config.yaml
arch: "resnet"
color_jitter: 0.2
num_classes: 9
hidden_act: "relu"
avg_pool_shortcut: false
widths: [64, 128, 256]
label_smoothing: 0.05
residual_init: "none"
beta2: 0.98
sam_rho: 0.1
Rows from block 5 of a small image classifier, named by matrix and row number. Rows with one number belong to one channel. Each number is 128 + 24 x the weight over its row's rms, rounded and kept within 0 to 255. All counts start at 0. Numbers have three digits each.
After each channel's rows are labels from the 100 images, of 14848, where the channel reaches its highest value: "colour at peak" is the nearest of a few named colours to the mean colour under the peak. Only what is clearly more common there than usual is listed. The data: stained colorectal tissue patches (NCT-CRC-HE-100K). In brackets: how many of the 100, against the usual share in percent.
# convs0: first 3x3 conv (model.blocks.5.convs.0.weight, 128x128x3x3, each kernel summed), inputs 0-63
# convs1: second 3x3 conv (model.blocks.5.convs.1.weight, 128x128x3x3, transposed, each kernel summed), outputs 0-63

convs0.42:159122137131155142113134174166092172140117141103153151134125135119130123137095161129129146167156128122157143153142151141135122112098112159119146129171168120118154123126147158141157120137139129
convs1.42:131133174141140141121070143124173135147106120125167157132127144118155073139161141157133143144133146156162145156111154125137172093121126112130134130141184121133093111151144121130127148132116112
colour at peak: white (66 vs 25.9)

convs0.108:101142148138092144119122084106128111132078146121165138145117131128130147128109087128131141093088126141138108133141143141123139119133093115094141128099152044135130130062137115152112129115135126
convs1.108:138123112122131135103155100117110125102087135102115143154118112107109167097114078117094102114121114095114104117123091141125123073144081108128124123119123121141153128124083121114098134098076083
colour at peak: brown (28 vs 11.6)

convs0.79:160108178067161108137168163124154132131143145139130123127115131113109148130173134115142126151136129127079102110151138114109122156125143096104140122139182125146172125146139142145159115101159146
convs1.79:135088153142128134124115128146144134103137132107140152140092146165143138153152117144182122121131141115132147130107146151146124143147133063154127134150148122139209150127138155136150145153177138
colour at peak: white (71 vs 25.9)

convs0.115:115139150109109147078145149159156153171108110095130147135136128194051164126160151131129137177136095122166105080132148124097137116150141172153180146128132130151133163158145130116130129139156153
convs1.115:134139164130131170112081126144175163133114126119169164159150142131159074134177159152126127092148151131156149143115148144139146136146117109148129145150142141145116137156134155105158157127114145
colour at peak: pink (67 vs 38.8)

convs0.94:093141150141094148115126081106127110134072145120158140145123132130130147129107089136127134095086118141140116130132146141119140111138095117096141134091148051132129129072129116153106130106137120
convs1.94:139140117125136133095147099114112123103085146112121156157110114097114152099115078120096099112116116108117109121123090143124130074142095109128128123119131122138119121126078119117101134103069083
colour at peak: brown (35 vs 11.6)

convs0.96:158147130119134095159114152127129115140159161129163134129140148060129117127122149145130140138161134128117166136176148121158134148120160125113100118147110180152164125142152156143145155127142150
convs1.96:095187134103073100154151158117126112111139154156122128087153134162085140151126181117150149151137122125125123135146166098123123113104142181115135137122124133111132104128122115140112106131139124
colour at peak: pink (80 vs 38.8)

convs0.104:147129115119105107180116178102148091143139137137151141135145147060145111138141160127114132114158165153081159133162158136149102154126160108113068142137095166187170144135140161142135134111123131
convs1.104:098166145105066097169119135123140103131138144159129091076163124139125114155135154122154136138131127139129146136155178090119130113087115128108133155121135113094153090123121128140123112154137111
colour at peak: pink (72 vs 38.8)

convs0.56:137094141120148141100159116132126135101113131140126130145148150000149131143125113113149143149141114147046146094142127151118139117120133111143039134143148120086116102141151119140146138121035133
convs1.56:128128120133125104094126129120120118141164148054104108104112135116107131133119123121132141084114117182117119118116139123123101051102087102112107133117076105094087119108151102158188101142115114
colour at peak: white (95 vs 25.9)

convs0.30:127149136117156133115151149112131148164132099098113147114174127236097127125173148129108111135138113134183153155123133122136122126161121170177205135155145121125080135144134130120116122139177128
convs1.30:150134170139145147136087128141168136124125149138171175139119137120142080135179129161119121116133149123152143148134128156147152065153154141149146137152164153144133135160106145094113156132115124
colour at peak: brown (38 vs 11.6)

convs0.73:166145110117124126181102122135106132112122149150147136163075131096117154145160151155157112145156147126113136123152137129132100160117145137079134165083141141152173113121135151141144134143116137
convs1.73:090176147113069116143116143140137121143111109057132107100122120165121110146132148131163120143107124121123147145138155110121137156100073124110114121121098104074115114125132129140121144129128120
colour at peak: brown (40 vs 11.6)

convs0.80:166078167164167123138148164129153101132091147154132086130079120103123130125122139133136118138129121117120114135139124128105178167126158142089136161103067152160156106180088131134142136153127145
convs1.80:092133116075106082114127117114113085125127116070109133095132117135100130131113133105142121116101108135096119115119137121112089135128084112102073149103102099081121123100155107112131117130134140
colour at peak: white (97 vs 25.9)

convs0.48:100164128103114146088130138128140140122106095096160124134136133243052140142175133137136118134135064115175129137127132128076151126144148160140205132126119140148119176146138131124125121125187135
convs1.48:148155150148136171146137148149162168155107135117160157143149149143144128149161169157149143106163155133163158172134153141152176161141153137147146146153159158164141130153113138053128143137126134
colour at peak: pink (88 vs 38.8)

convs0.116:131161119116128089146119159113152097148167151133161141111128132077136126134130140147111148138158136147102141140166157114136114167138159135108094123127103182167171143143132162151129157126128142
convs1.116:089190117088053094169122146110116107115159132161110123070140125125121110131116172113148143109134112136113118123158147089111105116096121185096107152105077115093122090112122111144126102118110129
colour at peak: brown (68 vs 11.6)

convs0.60:156147136135177111124129144146127141135171148157103145112116141080140120130104145134159113162122126133107158124130154132161128141149142109105087147156120178136156117127142160145176150119134133
convs1.60:133152144172152142125109134144155147136174178165154113149115145114154135158157133147171149163140154203155137125106139148146130140130143130151149141154146133109122117128125141139143151170165124
colour at peak: brown (62 vs 11.6)

convs0.78:139127130107133126057152133141137139098153152134142120145141145000121140135119139129141138134144126136049131160136143135122125132133123104138051141135123120054082104139136154143129167124040138
convs1.78:120130137125133112105121130134138122141183107113130137108147133126123130148142143134147141135126130163133124123114150130129088074127107037126120110135060123121106165122079126158178120153110146
colour at peak: white (91 vs 25.9)

convs0.46:126112121136118139106131159183137165122112132100095126141127144137169091141165146107143164185129128112135124180157158126102158082123123148122147107129069108143156132160147136127128120101144138
convs1.46:124130165130134160111110138144167160126127146126149167139139148141171103125150150131126140141158140152143155159121169110135145088140113105138122149142215129167132100162157132111148117125141119
colour at peak: brown (38 vs 11.6)

convs0.10:132142137138128096168119165148128152148154149140136145102127139094138140133118162151147149172161136127127135129141134121132121161127143124118120136171130168143170128127146145144169159127128149
convs1.10:110129154123111123171091144133158132136171120131144069087153154129149097140149146142164131126125147179147144134136161101132120136091116096132118172140109110094072103124133140132144133149141137
colour at peak: pink (73 vs 38.8)

convs0.2:147134155115119142134094160138100152120143143135140127146094147121140110126170134148148151148146101119115150161133153110117179118122169145112124096144093113111167141148141135139158155144148132
convs1.2:113145142139094159139122131129133142162110113108115159118164136157106145130138110128116125120140128191126134137115113129143153107113118211146130100141157103161047098104103121138143092107117098
colour at peak: brown (32 vs 11.6)

convs0.72:141112151098095105163124117065163074150139141135131136108129138129133112136152100138137126051139154134097128155176132131134141149115139061103133114099140137179153139119136127149160112128155134
convs1.72:125167139111080104165140164123136117122142134166132098087111146130107113172143180131163132147141138113135146142157180109137135110100159104113136120126123147126191131150113123102129107158152102
colour at peak: brown (38 vs 11.6)

convs0.100:134150130151154115138141167135111157157153134149084115118150129110147148104112166068113121145147098139149151182102144135183143144149122167159121162157182154141132122117153124115117110140113117
convs1.100:144107167117126138116060119149162141117136118144166116128119125106130056126169120147109119133138144103144146143110128121141135102138132137159140127155169151145120121160119161137119137124134114
colour at peak: pink (77 vs 38.8)

convs0.19:142096136135116138111144119134125133115107132145142129144137132000163134131116114119124138144139129143039134095140134144110115128119127112135040135135149105093132082123134124146145137136023127
convs1.19:094129099118099093144143133102106106133142107099097126104098121108111156126108124108125127109127107174105103101117132100111093122098122095098099143105080102100120075097104099158167096126101105
colour at peak: pink (78 vs 38.8)

convs0.89:146155134131129119158136158148126149143166159141141139123128138091123143134118163144143162171155146133140125156144128121148134159121150133121118125165133154131171118152144149142158149142136161
convs1.89:090189167126076092145113103129138102124138141118131103085167130164145117141126150137174136121079127167130160150100157106125141122079115147103105155121124093115151127096146101135122126142131162
colour at peak: pink (78 vs 38.8)

convs0.44:129097093139143127154112158185137146124143111127110143145145115139125102145174184082142125159144108112120178132076116114147139139154129160157126117134104164142131144140168137130102136143119125
convs1.44:166104162156157172135124148163165163137125133139167158160118147119150126141167134157125135145154165128163150141108135148170150121160128129178166132171180178167122144175109161115116145142130114
colour at peak: grey (48 vs 21)

convs0.51:152113131157133163147104134076116055129121140139150144167093133145117129133113128154135112078119136138135122095148161145124151139128117115090130147082093129173167136141113128152119095159131126
convs1.51:101182137137076104152137128125127111123111120109126126102090133141169138156127161136173141104113131157134157134174146113122102151096116087088113093109074099113132125107140115110154138139129133
colour at peak: pink (96 vs 38.8)

convs0.1:142097132149115135143155123130130133122107150143153129146136140000171138119123118133114142145137130148047120109147139142114101133122123104126046141122144102102159086122128137151143147103037139
convs1.1:098137098129126088172164139108109110128158112115097152099113135123108170142106123109139134123129119165113113095107133105118095118107151117102109164112067117100124078103086098165152095147126096
colour at peak: brown (45 vs 11.6)

convs0.97:143104143133133156165136101105142057125118113143166124135096118097181103141133132142144113068106132153128100108133121131126151131135122074083104139099096148175176145146104129142135105154094115
convs1.97:105170111102097103127150105107097105105107102116098110123119121139120131116102128106131120116113107137102117095163113112104096137113131091094104120097079096096130117094166102131155102110118147
colour at peak: brown (49 vs 11.6)

convs0.105:126147148108126107148128135124147092137093146145160148127107138107109127121132120168124120131152144136115154115172143107137151151143165113067108112135115188147163098146157127167140102137130132
convs1.105:086164119114062105167142151099119113108164109100116150080131139121132134156123164114176141147117120161117130119156158113122100144123125176100094173110082112105116122105114104121139107142114116
colour at peak: brown (43 vs 11.6)

convs0.9:138149130120107109162100179158105159155149142125079154138107143108149132123104165122133141154157110143138164112124132137119128148137131161137107133172145132137161109125163139125150166118124135
convs1.9:134150175133142153088073122149161148153097139136154095141129134128135069122160109156110132126127148132151149137121114123138166140111137129157141118154158135129073125146140162132127139120149123
colour at peak: brown (59 vs 11.6)

convs0.38:139105122127142132143130146155167149140144100095094141140157156162086118138192185109136133146139130120125143157080114105160143141171101146157145118140114140128110143152162142122089131146126153
convs1.38:168109166150149158138121143159167154130138139135176173142113154123148119148171145165136129134146164129162153150115138154171146122162135125160153139165163170162130149176090141097121156147120132
colour at peak: brown (41 vs 11.6)

convs0.39:149154129111111109167109177138111143142163154139147134117138139085123135143110159150138162168159134134125131148134128121149134156111134140139096117177131131133179123127142148133158158123142154
convs1.39:097153167138086107133105115132150119162126121127141085099154124157116118140147137145166137114096143181146156147125138115132166122078113180124121143135127091114150115115146119139151116145137136
colour at peak: brown (67 vs 11.6)

convs0.5:124130135137103129157139185163156163130192117132124133110137124092124160137098198105141126184174104136119151125094137144160142139118119167166104145151119168126141138113151156114121155147113121
convs1.5:142115157115119157099065111146153149118109093135157125152151124115136053117164125141107116122139139097135139126104119119138131082146107128159135144149179146159117135161126167146136133114136112
colour at peak: brown (45 vs 11.6)

convs0.12:118150144112159094133144142111153099128143140130137151119106135095134128120114124158127110125140106122107155124159147097139146134132161115072112133144089199136153105148150157157125160114123124
convs1.12:094146112105099098174137131102118107117171127170118154086132112103130135141123153109168123137114116176114103103149149119108112138137171169107090179108091118091064103107123108138130116135102116
colour at peak: brown (29 vs 11.6)

convs0.121:135123129157117118144106146140133176139145153129137113146122134093164114154115137154130197173149145128139120187148142133125143149100153155120089129171132123136169091127120143151153129130128145
convs1.121:102111121117092130096135119154134143159165121071131098108129100137121142150123137113169138142125125132122141138109151130124136159112088155131097156128171103111188137103163101124162126165145086
colour at peak: grey (44 vs 21)

convs0.20:138102164152132128161122157108114082108133132146141119156069123116138142118131149141133122106133134127121122125149128117101176159134142105067124155073102138160165115142118139137136126147095144
convs1.20:096148128081074081132131119111118090103118116085112112088127125149123134136119140113148120117100115127105134118143137108113079145114103088094084148102079097092130125109147113126139119126132140
colour at peak: white (69 vs 25.9)

convs0.67:077146165101112140127098105112145101151169139124094131112128145158141082140105089162150131084096089138143122119171144138155124136126085107140148116122110062147114120112167114146151118113130128
convs1.67:168114158165165169130105125152155156138112121093163147163082147110149088134168106169112133127145153122153151162145116177162174131139119080161161095156143165173125140154140144097135167132082136
colour at peak: brown (38 vs 11.6)

convs0.33:115095160140111112178148152132138132117115147159134119134095135061160109141117173129146171155149154129118145137164138134110136160106129131079076147110120124170179120154115138110154119138093143
convs1.33:078151117095078095127145120123117100149130144119114121095119104144115144141111147109154132135100113113105137125135141108106105129105127121102086203104110093071141119102170104127133118144139126
colour at peak: white (59 vs 25.9)

convs0.84:114137162109145127048175177153149160080148117100125121143150159090054127134114163128137132150148133138105154128107140109100130107133124122151117147150113109046066108172178150121125127118103144
convs1.84:138104165121124146059075097140158143100141122099149137135139140125144070132157140143126136084124139107136135125111134146132124067144100090151118150149091134130111169146145152139162147129120143
colour at peak: pink (81 vs 38.8)

convs0.18:107139144097126130108157127148150128118167120095133143138147131097095157139129131154139123168129129108118126156080151132122151128147131096160132157156098135054089144153128115112131200145125122
convs1.18:164113170146132137105093139161155140126157100103156144128154160120127082138159144161135139120132153120144144144131129142159138093136117105148140154153091154160104169149116153147154155142119130
colour at peak: white (68 vs 25.9)

convs0.55:142153146125086115118094110131122119153130163160108138135100137122123132152150119187144117113130158139150148134163143145126102151155127100072143125134115137130108097122141138143126163099142129
convs1.55:120146163130108127150141149149148138139161154119144104099098147152121095155139183143145133135141136091142156165153185109132174158111121077132146107139124132126106132140123135133107134157132104
colour at peak: brown (28 vs 11.6)

convs0.29:128124132128169147142149171143170131114156110136136135101158149120132132152136144126147120138129138107123158186096126128160127135145136147156136119162137171130136146120141115115084155136129129
convs1.29:175096172152150146143116140163157139130159104137156143143134151113136099131156123152115137142134160111159138129133125147160130091144138144165165149165152172151141154163074160140134133144134121
colour at peak: white (100 vs 25.9)

convs0.53:169151142123160095145120159137092123147166140168115123121118136121166095139116136131144131137116117145141145106148148136153147125144128128104133130145132123126137102120169131138156182123152114
convs1.53:153144167174170161123121148122159133126120132165161168163094143122149101139157114165120136176131153155163129137152123165156185113140150148157170090153196138134127133160138125131111155140119101
colour at peak: brown (64 vs 11.6)

convs0.75:140145152126097115146099139143140158158129159134086128115110144112128113144155141173130132155150129130139146161139143138120131153128145129104120119169128140137135097131147134145160156096126136
convs1.75:125128155143112138153115132145156144157185138076152083106095130114126096160155171139175124130130146140144153146144155122143142158105066089140137148144123122120128137122131140129144156164139100
colour at peak: brown (32 vs 11.6)

convs0.57:119140127143173118146159179145148147128142100131103137097160148136149119128140135098124123146125142116135159170106130137177144111152129182172134118145149169135134142126127119103093161128123120
convs1.57:167085167140144161134097118161162146120130117143166136158132128116134088124171113151102124133136154099152137127132116152153139075155139142171162141166170165153133151167095166145132137129137116
colour at peak: pink (79 vs 38.8)

convs0.83:152140125142171139115119136129140134150164145152172154125143138139148126125085059127130115136107147140161146171129151144113125122116109156128159146152143068130149119109128112138128120120142118
convs1.83:146128169151158146134103133117158121121113133149165182147115122119157088130151105152127122141113146145155139155129132156143177095125137129135148157141193129136125124162098116090094172131056127
colour at peak: brown (39 vs 11.6)

convs0.6:130116137129159139127130175166119138144115123116092135134154167178119082146149143142132126137134122124139125137111146130173150125142107183189141105142128127109093142099155126124077144115132137
convs1.6:154094169156166174145130152151159138144116138143167160184095134118148130144172124166133124140133156115155130123138132172157154087152126146162163118160177143141137164160081154101104167141099123
colour at peak: brown (29 vs 11.6)

convs0.99:126106127130140144125126157154146153126148106083095153149160144136072128131167188134133121132134119127121148142085147119154143108153105159182128138158106137115081170131177129113094113118118136
convs1.99:162099168145154164128110131161170161128145113139179156156122138110154111144175139162135128129150165114160145131134134163160141129152120133162146146164132166145142168167104161115135178144107126
colour at peak: brown (30 vs 11.6)

convs0.101:150121129154161107116116138121102141136162161138209153116136135115120135116136052114119139146124123134148129153147156147090127138129098128079148131141174078154162118134131090148142128122131117
convs1.101:155093149138153139113126125122141129099159128133146145144080127088145156136143117128129139174112137165141117142151145148140145119126133136141138126142169126137062131146072118107133168132085102
colour at peak: white (97 vs 25.9)

convs0.21:134104097132130123148112150185150161128134115114090146121160118131109138139188185119141131157152115123120166132087116114162154157162125154153133109127116169129114153148195137131113128141120139
convs1.21:167111168147146162129117146167168162128137129138173155144125146122144118146172142159133133148153162127163159149116137140169150130157133128170154123170173175169119146176092157120126145142130121
colour at peak: grey (50 vs 21); brown (29 vs 11.6)

convs0.52:100141171132133141124123101115149124153177147135095137118108149137135127135107084172129143109102104140142150144140138145159128142123083115133143126152142059132118107122173121139121110101136130
convs1.52:159122162162169169126110118143151145127113134125163155167068137115150088127160090162114123127128149124149151159151102165154182136140130080155154128149168151157130138151142139115100163128070130
colour at peak: brown (42 vs 11.6)

convs0.41:130142137123114123147148141178153170140152131104122144135118154093105143120139141147154165187158136135127131110139127129096128135113160137123103131168097161104173116150152118128164133124129173
convs1.41:140139156148102122138118116159152146131147084047147087114172182164138122159148171150157152097120149149156160161146142118148143143103112060126128152141084125130111119123138137133157129150136145
colour at peak: pink (84 vs 38.8)

convs0.58:131141151109085107141101142150129145165156136144117109128106142076168144134140159162153142130141118136105148139141129121104128159083152122119075123155129157117116103122156140135157187111099133
convs1.58:123143110121137124123124141151129123140129088112121090123110110139063075109139144128096104125123119058113106100112101128124120170115134076145119072136079143129071131099134178146167125115137113
colour at peak: brown (76 vs 11.6)

convs0.127:155136145107178101097160158106114145159141136146150133121132108122131163123128180134110123142157106134142131140126143149164132136183119140137151156137186137112104107132142136130152098161115159
convs1.127:131119170116130144105066126125166136101139124151166152140118137122152050141168131153135115130128144098146149144108147129136136112149138105144129111147160136133131152165121141129115150134119151
colour at peak: brown (32 vs 11.6)

convs0.69:146150137132145093154133159134141139153165153148142135112124138081138137114115140146143141147149133135114144159175135122148133163124151117105113137154126175147167116138151135150162132123126145
convs1.69:117131131145116129187132164135138131097194127156133118110133133113119139166137181134162142169137143127147121130122178116133131148113175164129136169131086140098132129127130118137136118155115136
colour at peak: pink (73 vs 38.8)

convs0.122:092135146135100129141165210157172166120195118095121139106123140097090140134121193123129121175185104130120129141082145147141149137137122164156108146127117157110122137122141154114126153143113150
convs1.122:142130158116113149102065106142154142112118105129162136141151129122134061122168132147114113111132138093138143139116123128136129084150118125150128150146147150154124138156110158145127144118130144
colour at peak: brown (65 vs 11.6)

convs0.64:138134125127143100148137104110121124128135145146155138153134144000159134115117095135116135135120121126089156068140154132093095150117116106115098153119143137101167094136152138142145144126105136
convs1.64:126151120133143132092159167137123142127155150169120150150099160151125161146125172119151146149154130108126122111102149130123098160127183104140127123139103127097094113124149128135157153140165131
colour at peak: brown (71 vs 11.6)

convs0.114:141141134147093137140084106122136146147120160169136146141129138116160133159175114178159115136117156126154152176168152165106146164127089116085143139160143098141145107081138118149147117122138133
convs1.114:135135146155154136112152134153148142156146126135143125136101152134140126162140165134166133148146148116151145155151178128146139157133097134147168193152110141119081130146127147137124154167120116
colour at peak: white (62 vs 25.9)

convs0.17:140147136142117115134139146101132101153154126169138141111153161139173108127132168173111104081115130139131143107109133132147165120171116136149121117144160174096097124081131131142141162134135113
convs1.17:159117150143147107154134149124141110118195138165136136143086156083160129141145143154143139133135149127139115095154142158149076162127156173126148107137087133128134171137112135114145155159104128
colour at peak: brown (59 vs 11.6)

convs0.35:125167157136116116136142182120113103160122125156130132150146137179146090113124167179121107106131164141141137104104162122149167151159129142160140112141133146092094133104169137129119166098154128
convs1.35:125102147112162114132125123099135100111141152178130140157059144108163114131139151135143117120117134110120097066156135152125066187149152174116121111121100112103133169139113140100112157137094132
colour at peak: brown (64 vs 11.6)

convs0.61:131144118146138124139134153193118184150134134113080149150117147100122121131140177115160141178148138125148128148147148135124126110136138134123119124149178159142187110145163131134155150104125153
convs1.61:150157156131121152079068128169172163131135144105164103134134138120146077123169155141103135135153146135150146139119141117138122114137118099148126125153151146144102092157129155136151133129152124
colour at peak: grey (51 vs 21)

convs0.93:114133145132109121181112182149111157124158152112115121148121161091143136136134134139157179166151149125102088161138147106130143151098126148125118123145137096166191132141114129154163152121127179
convs1.93:114133157126120106163095121151144130168155097124116092067152144113156115120127110134123169130125129185128158110116138111130106073077118148122108112129143092118144117116155134133181101143123148
colour at peak: brown (38 vs 11.6)

convs0.59:102149120118142130096127132105145128140122107116139138124142119255100117104173144093121114112134093110184162132128133130110131117158132153142220132128148144163112165131139132126130112145220121
convs1.59:147153155153148158149118135137164146138100151141162193147130140131151118137160144152120134113146149130157146169121143148149182074153159146145148137149194156167132124158090127042101144130118131
colour at peak: pink (89 vs 38.8)

convs0.106:150112137162129145169143108097131061136141121141172126130089120086174119135130129142134111069107138175135096113131121127128141145134124095078089152095107145174176147146112138142145112153087119
convs1.106:113165113103088105137148107100102104111122077132101107123123113127123139120105119107138110106108111146106125104164115114115091135103137095095100121100073097099141121104158093138169107116106130
colour at peak: brown (41 vs 11.6); purple (30 vs 1.6)

convs0.16:131147137123112141130114080097150093135100139123134140150110138136135141148151115161149133080104150135134143124154157142119131150136095101064136130060140098136125122111130126145133129120137141
convs1.16:096151140126097112110141096130126110149111118088123119110069125136125132140118127118154123115100117132115149149176139104117127167088056083108124107114114101097127118110143117106108129132133133
colour at peak: pink (85 vs 38.8)

convs0.23:172133138108139140130133169152073156150126153126112153132103154114110161137131161133126166166144116132143139120160147132129139128164138133125124138149152119123173105168153154141161161141148145
convs1.23:113162167121113143114072126134161140123119138118152134133115154130142062139159143154143143118120146144143145132143132132133143116117135117140120083145116117103094129139147151122147140139134126
colour at peak: white (58 vs 25.9)

convs0.113:130141129102142147063128163124129144134101127108146154139134133224098140126145139122135100138133091125165126130144147134073126118150137171161202141140133103135116136152128142121129134135195120
convs1.113:144134175150157155124106133128172137133088141113170190159143145141159106146163143163137136110129153123157150160142152149145177089149133135147149147154158143145108134170125137063104160136102139
colour at peak: brown (52 vs 11.6)

convs0.24:129141144128173114149146134132135106137182142166122111122135145144187096119120096146105105117123116125123150111149134108129160156120147151126129115116093175149143133122155132143154153129139126
convs1.24:145141120151143142166148159117132129131162144208132149142085139091134148143133137134132130168151148128138116126131152143148126144130181179146161100141178161149119118138118146110127110142107112
colour at peak: grey (49 vs 21)

convs0.43:159138135100086134171116141142085142147140122113104112137115154145142116158141126131147160155145149114137101137164147117144107153120118117130148104118153100187192144156127126143163135129160157
convs1.43:101163158111096107157121139146151137168124145129133116082158143145143109159137132132171149134139139144136172141120162106127129123097138107125123089132143103119173112128145128091151122164149120
colour at peak: white (100 vs 25.9)

convs0.65:136103127133131126150130153169154153125147107081112147139146149130073134136178179130137137156146131117115142136060124106156134128163104141161128124146118151114111150149164137119104138139121143
convs1.65:169115164152150159138123144166167162132143121131172163144119152122148119147169144161138133136150165130163154147120138153171143129157131125162153143165150173159123155172096147106129159148127127
colour at peak: grey (43 vs 21); brown (36 vs 11.6)

convs0.50:077157126116109145114129133140158132138098109096108119130137145249112124132181140085129136128137068116168168134124125122081149115150144164139207120111115157161121173137151143123123132145182143
convs1.50:145139152151130176153134140142163160145099150136155164148156148133141137138161153153124139108157150130158155180112145133151185146138147147146144134146202155179128120154112131052116127123110144
colour at peak: pink (68 vs 38.8)

convs0.0:147097129128140136107153113128126134107119147140146132152143143000156131136131108121133142148143133141041118102143132152122108137132129101145040138137142116083121114130129123141144147128038124
convs1.0:128149118143139099128146163125126121149158142064110147125130148135111159148124141131136147111137132151130116121118145135136099081114126087116124145128063126123120134113053106146180115160136129
colour at peak: white (99 vs 25.9)

convs0.77:114134126126075115198106148116123153121131148129151101150141132085155103132157134147140166149155156129088107177152152130143137150107121111137107102138109094209215151114122174138153140125123143
convs1.77:103151142108071118159143095148130145153139138144124075089180118145132141137123137114167130123123122130125163129150156091116125122076105131124112101122142085105160133117149136142150123145141119
colour at peak: white (52 vs 25.9)

convs0.119:140120158141096123123097126132101147142154162153115098127145131018113141131111123154125161128126107135124155145152146124106117137098104109150100105167157104108114068111144137115138173137084145
convs1.119:149151148143133131110114140147154142156167148119150082124088132121126140137146142147116144153135143140145138148106145137138152162099123062156154071148167150151061129132132147150148128138144130
colour at peak: grey (55 vs 21); brown (40 vs 11.6)

convs0.112:119148157127087116101106126152126133158158159147079133137105145103126142152113142190141127142122122141151156133155144115128117153128098120099129133176132104125102097112155151115136152102116120
convs1.112:133122165135113149129067118150157142146136147131159115126091119125146062128160134150115120116115140104143157160155133123134175144114112070141128107138153131137107124138136144142123147130125121
colour at peak: brown (57 vs 11.6)

convs0.28:121147125145115152171169136148130144121166126121160149153111164087132123130117152117164139156154170150122145107151126108135117101129119114113079117125123132170203139160140122134146118123129129
convs1.28:130174141128127114145107100134142125123101122149138117096205128149141100129148130124132086110117130124134146128152148125132142070102149095103112135115142115120180108132141106136125116151145085
colour at peak: grey (65 vs 21)

convs0.98:157164140108106131169115156167086153151137139113128145145105144122126146151123139146152164159153117120151121126152141121139109144135131129120109125150139111140161141156147127135158165118142145
convs1.98:101184161122088117119088123137154135175106124124139116097128137138124080125150131138140149119132139153149148138160119114127143133099152109134128068135127119111133113123159143118152141129150139
colour at peak: grey (55 vs 21)

convs0.71:143133116150141130122158175186162162150116119118120140146124136127099104109116145096120166183158118130146123140120130111102101131104129147119120128165121138156181121142161129135145126145122147
convs1.71:122131153133132157082079115143159150122101122109154171154149134125132079122166137136115119119142134151154137125075125139127137106149106079138135175134158130125101123138141145135153148115138148
colour at peak: brown (85 vs 11.6)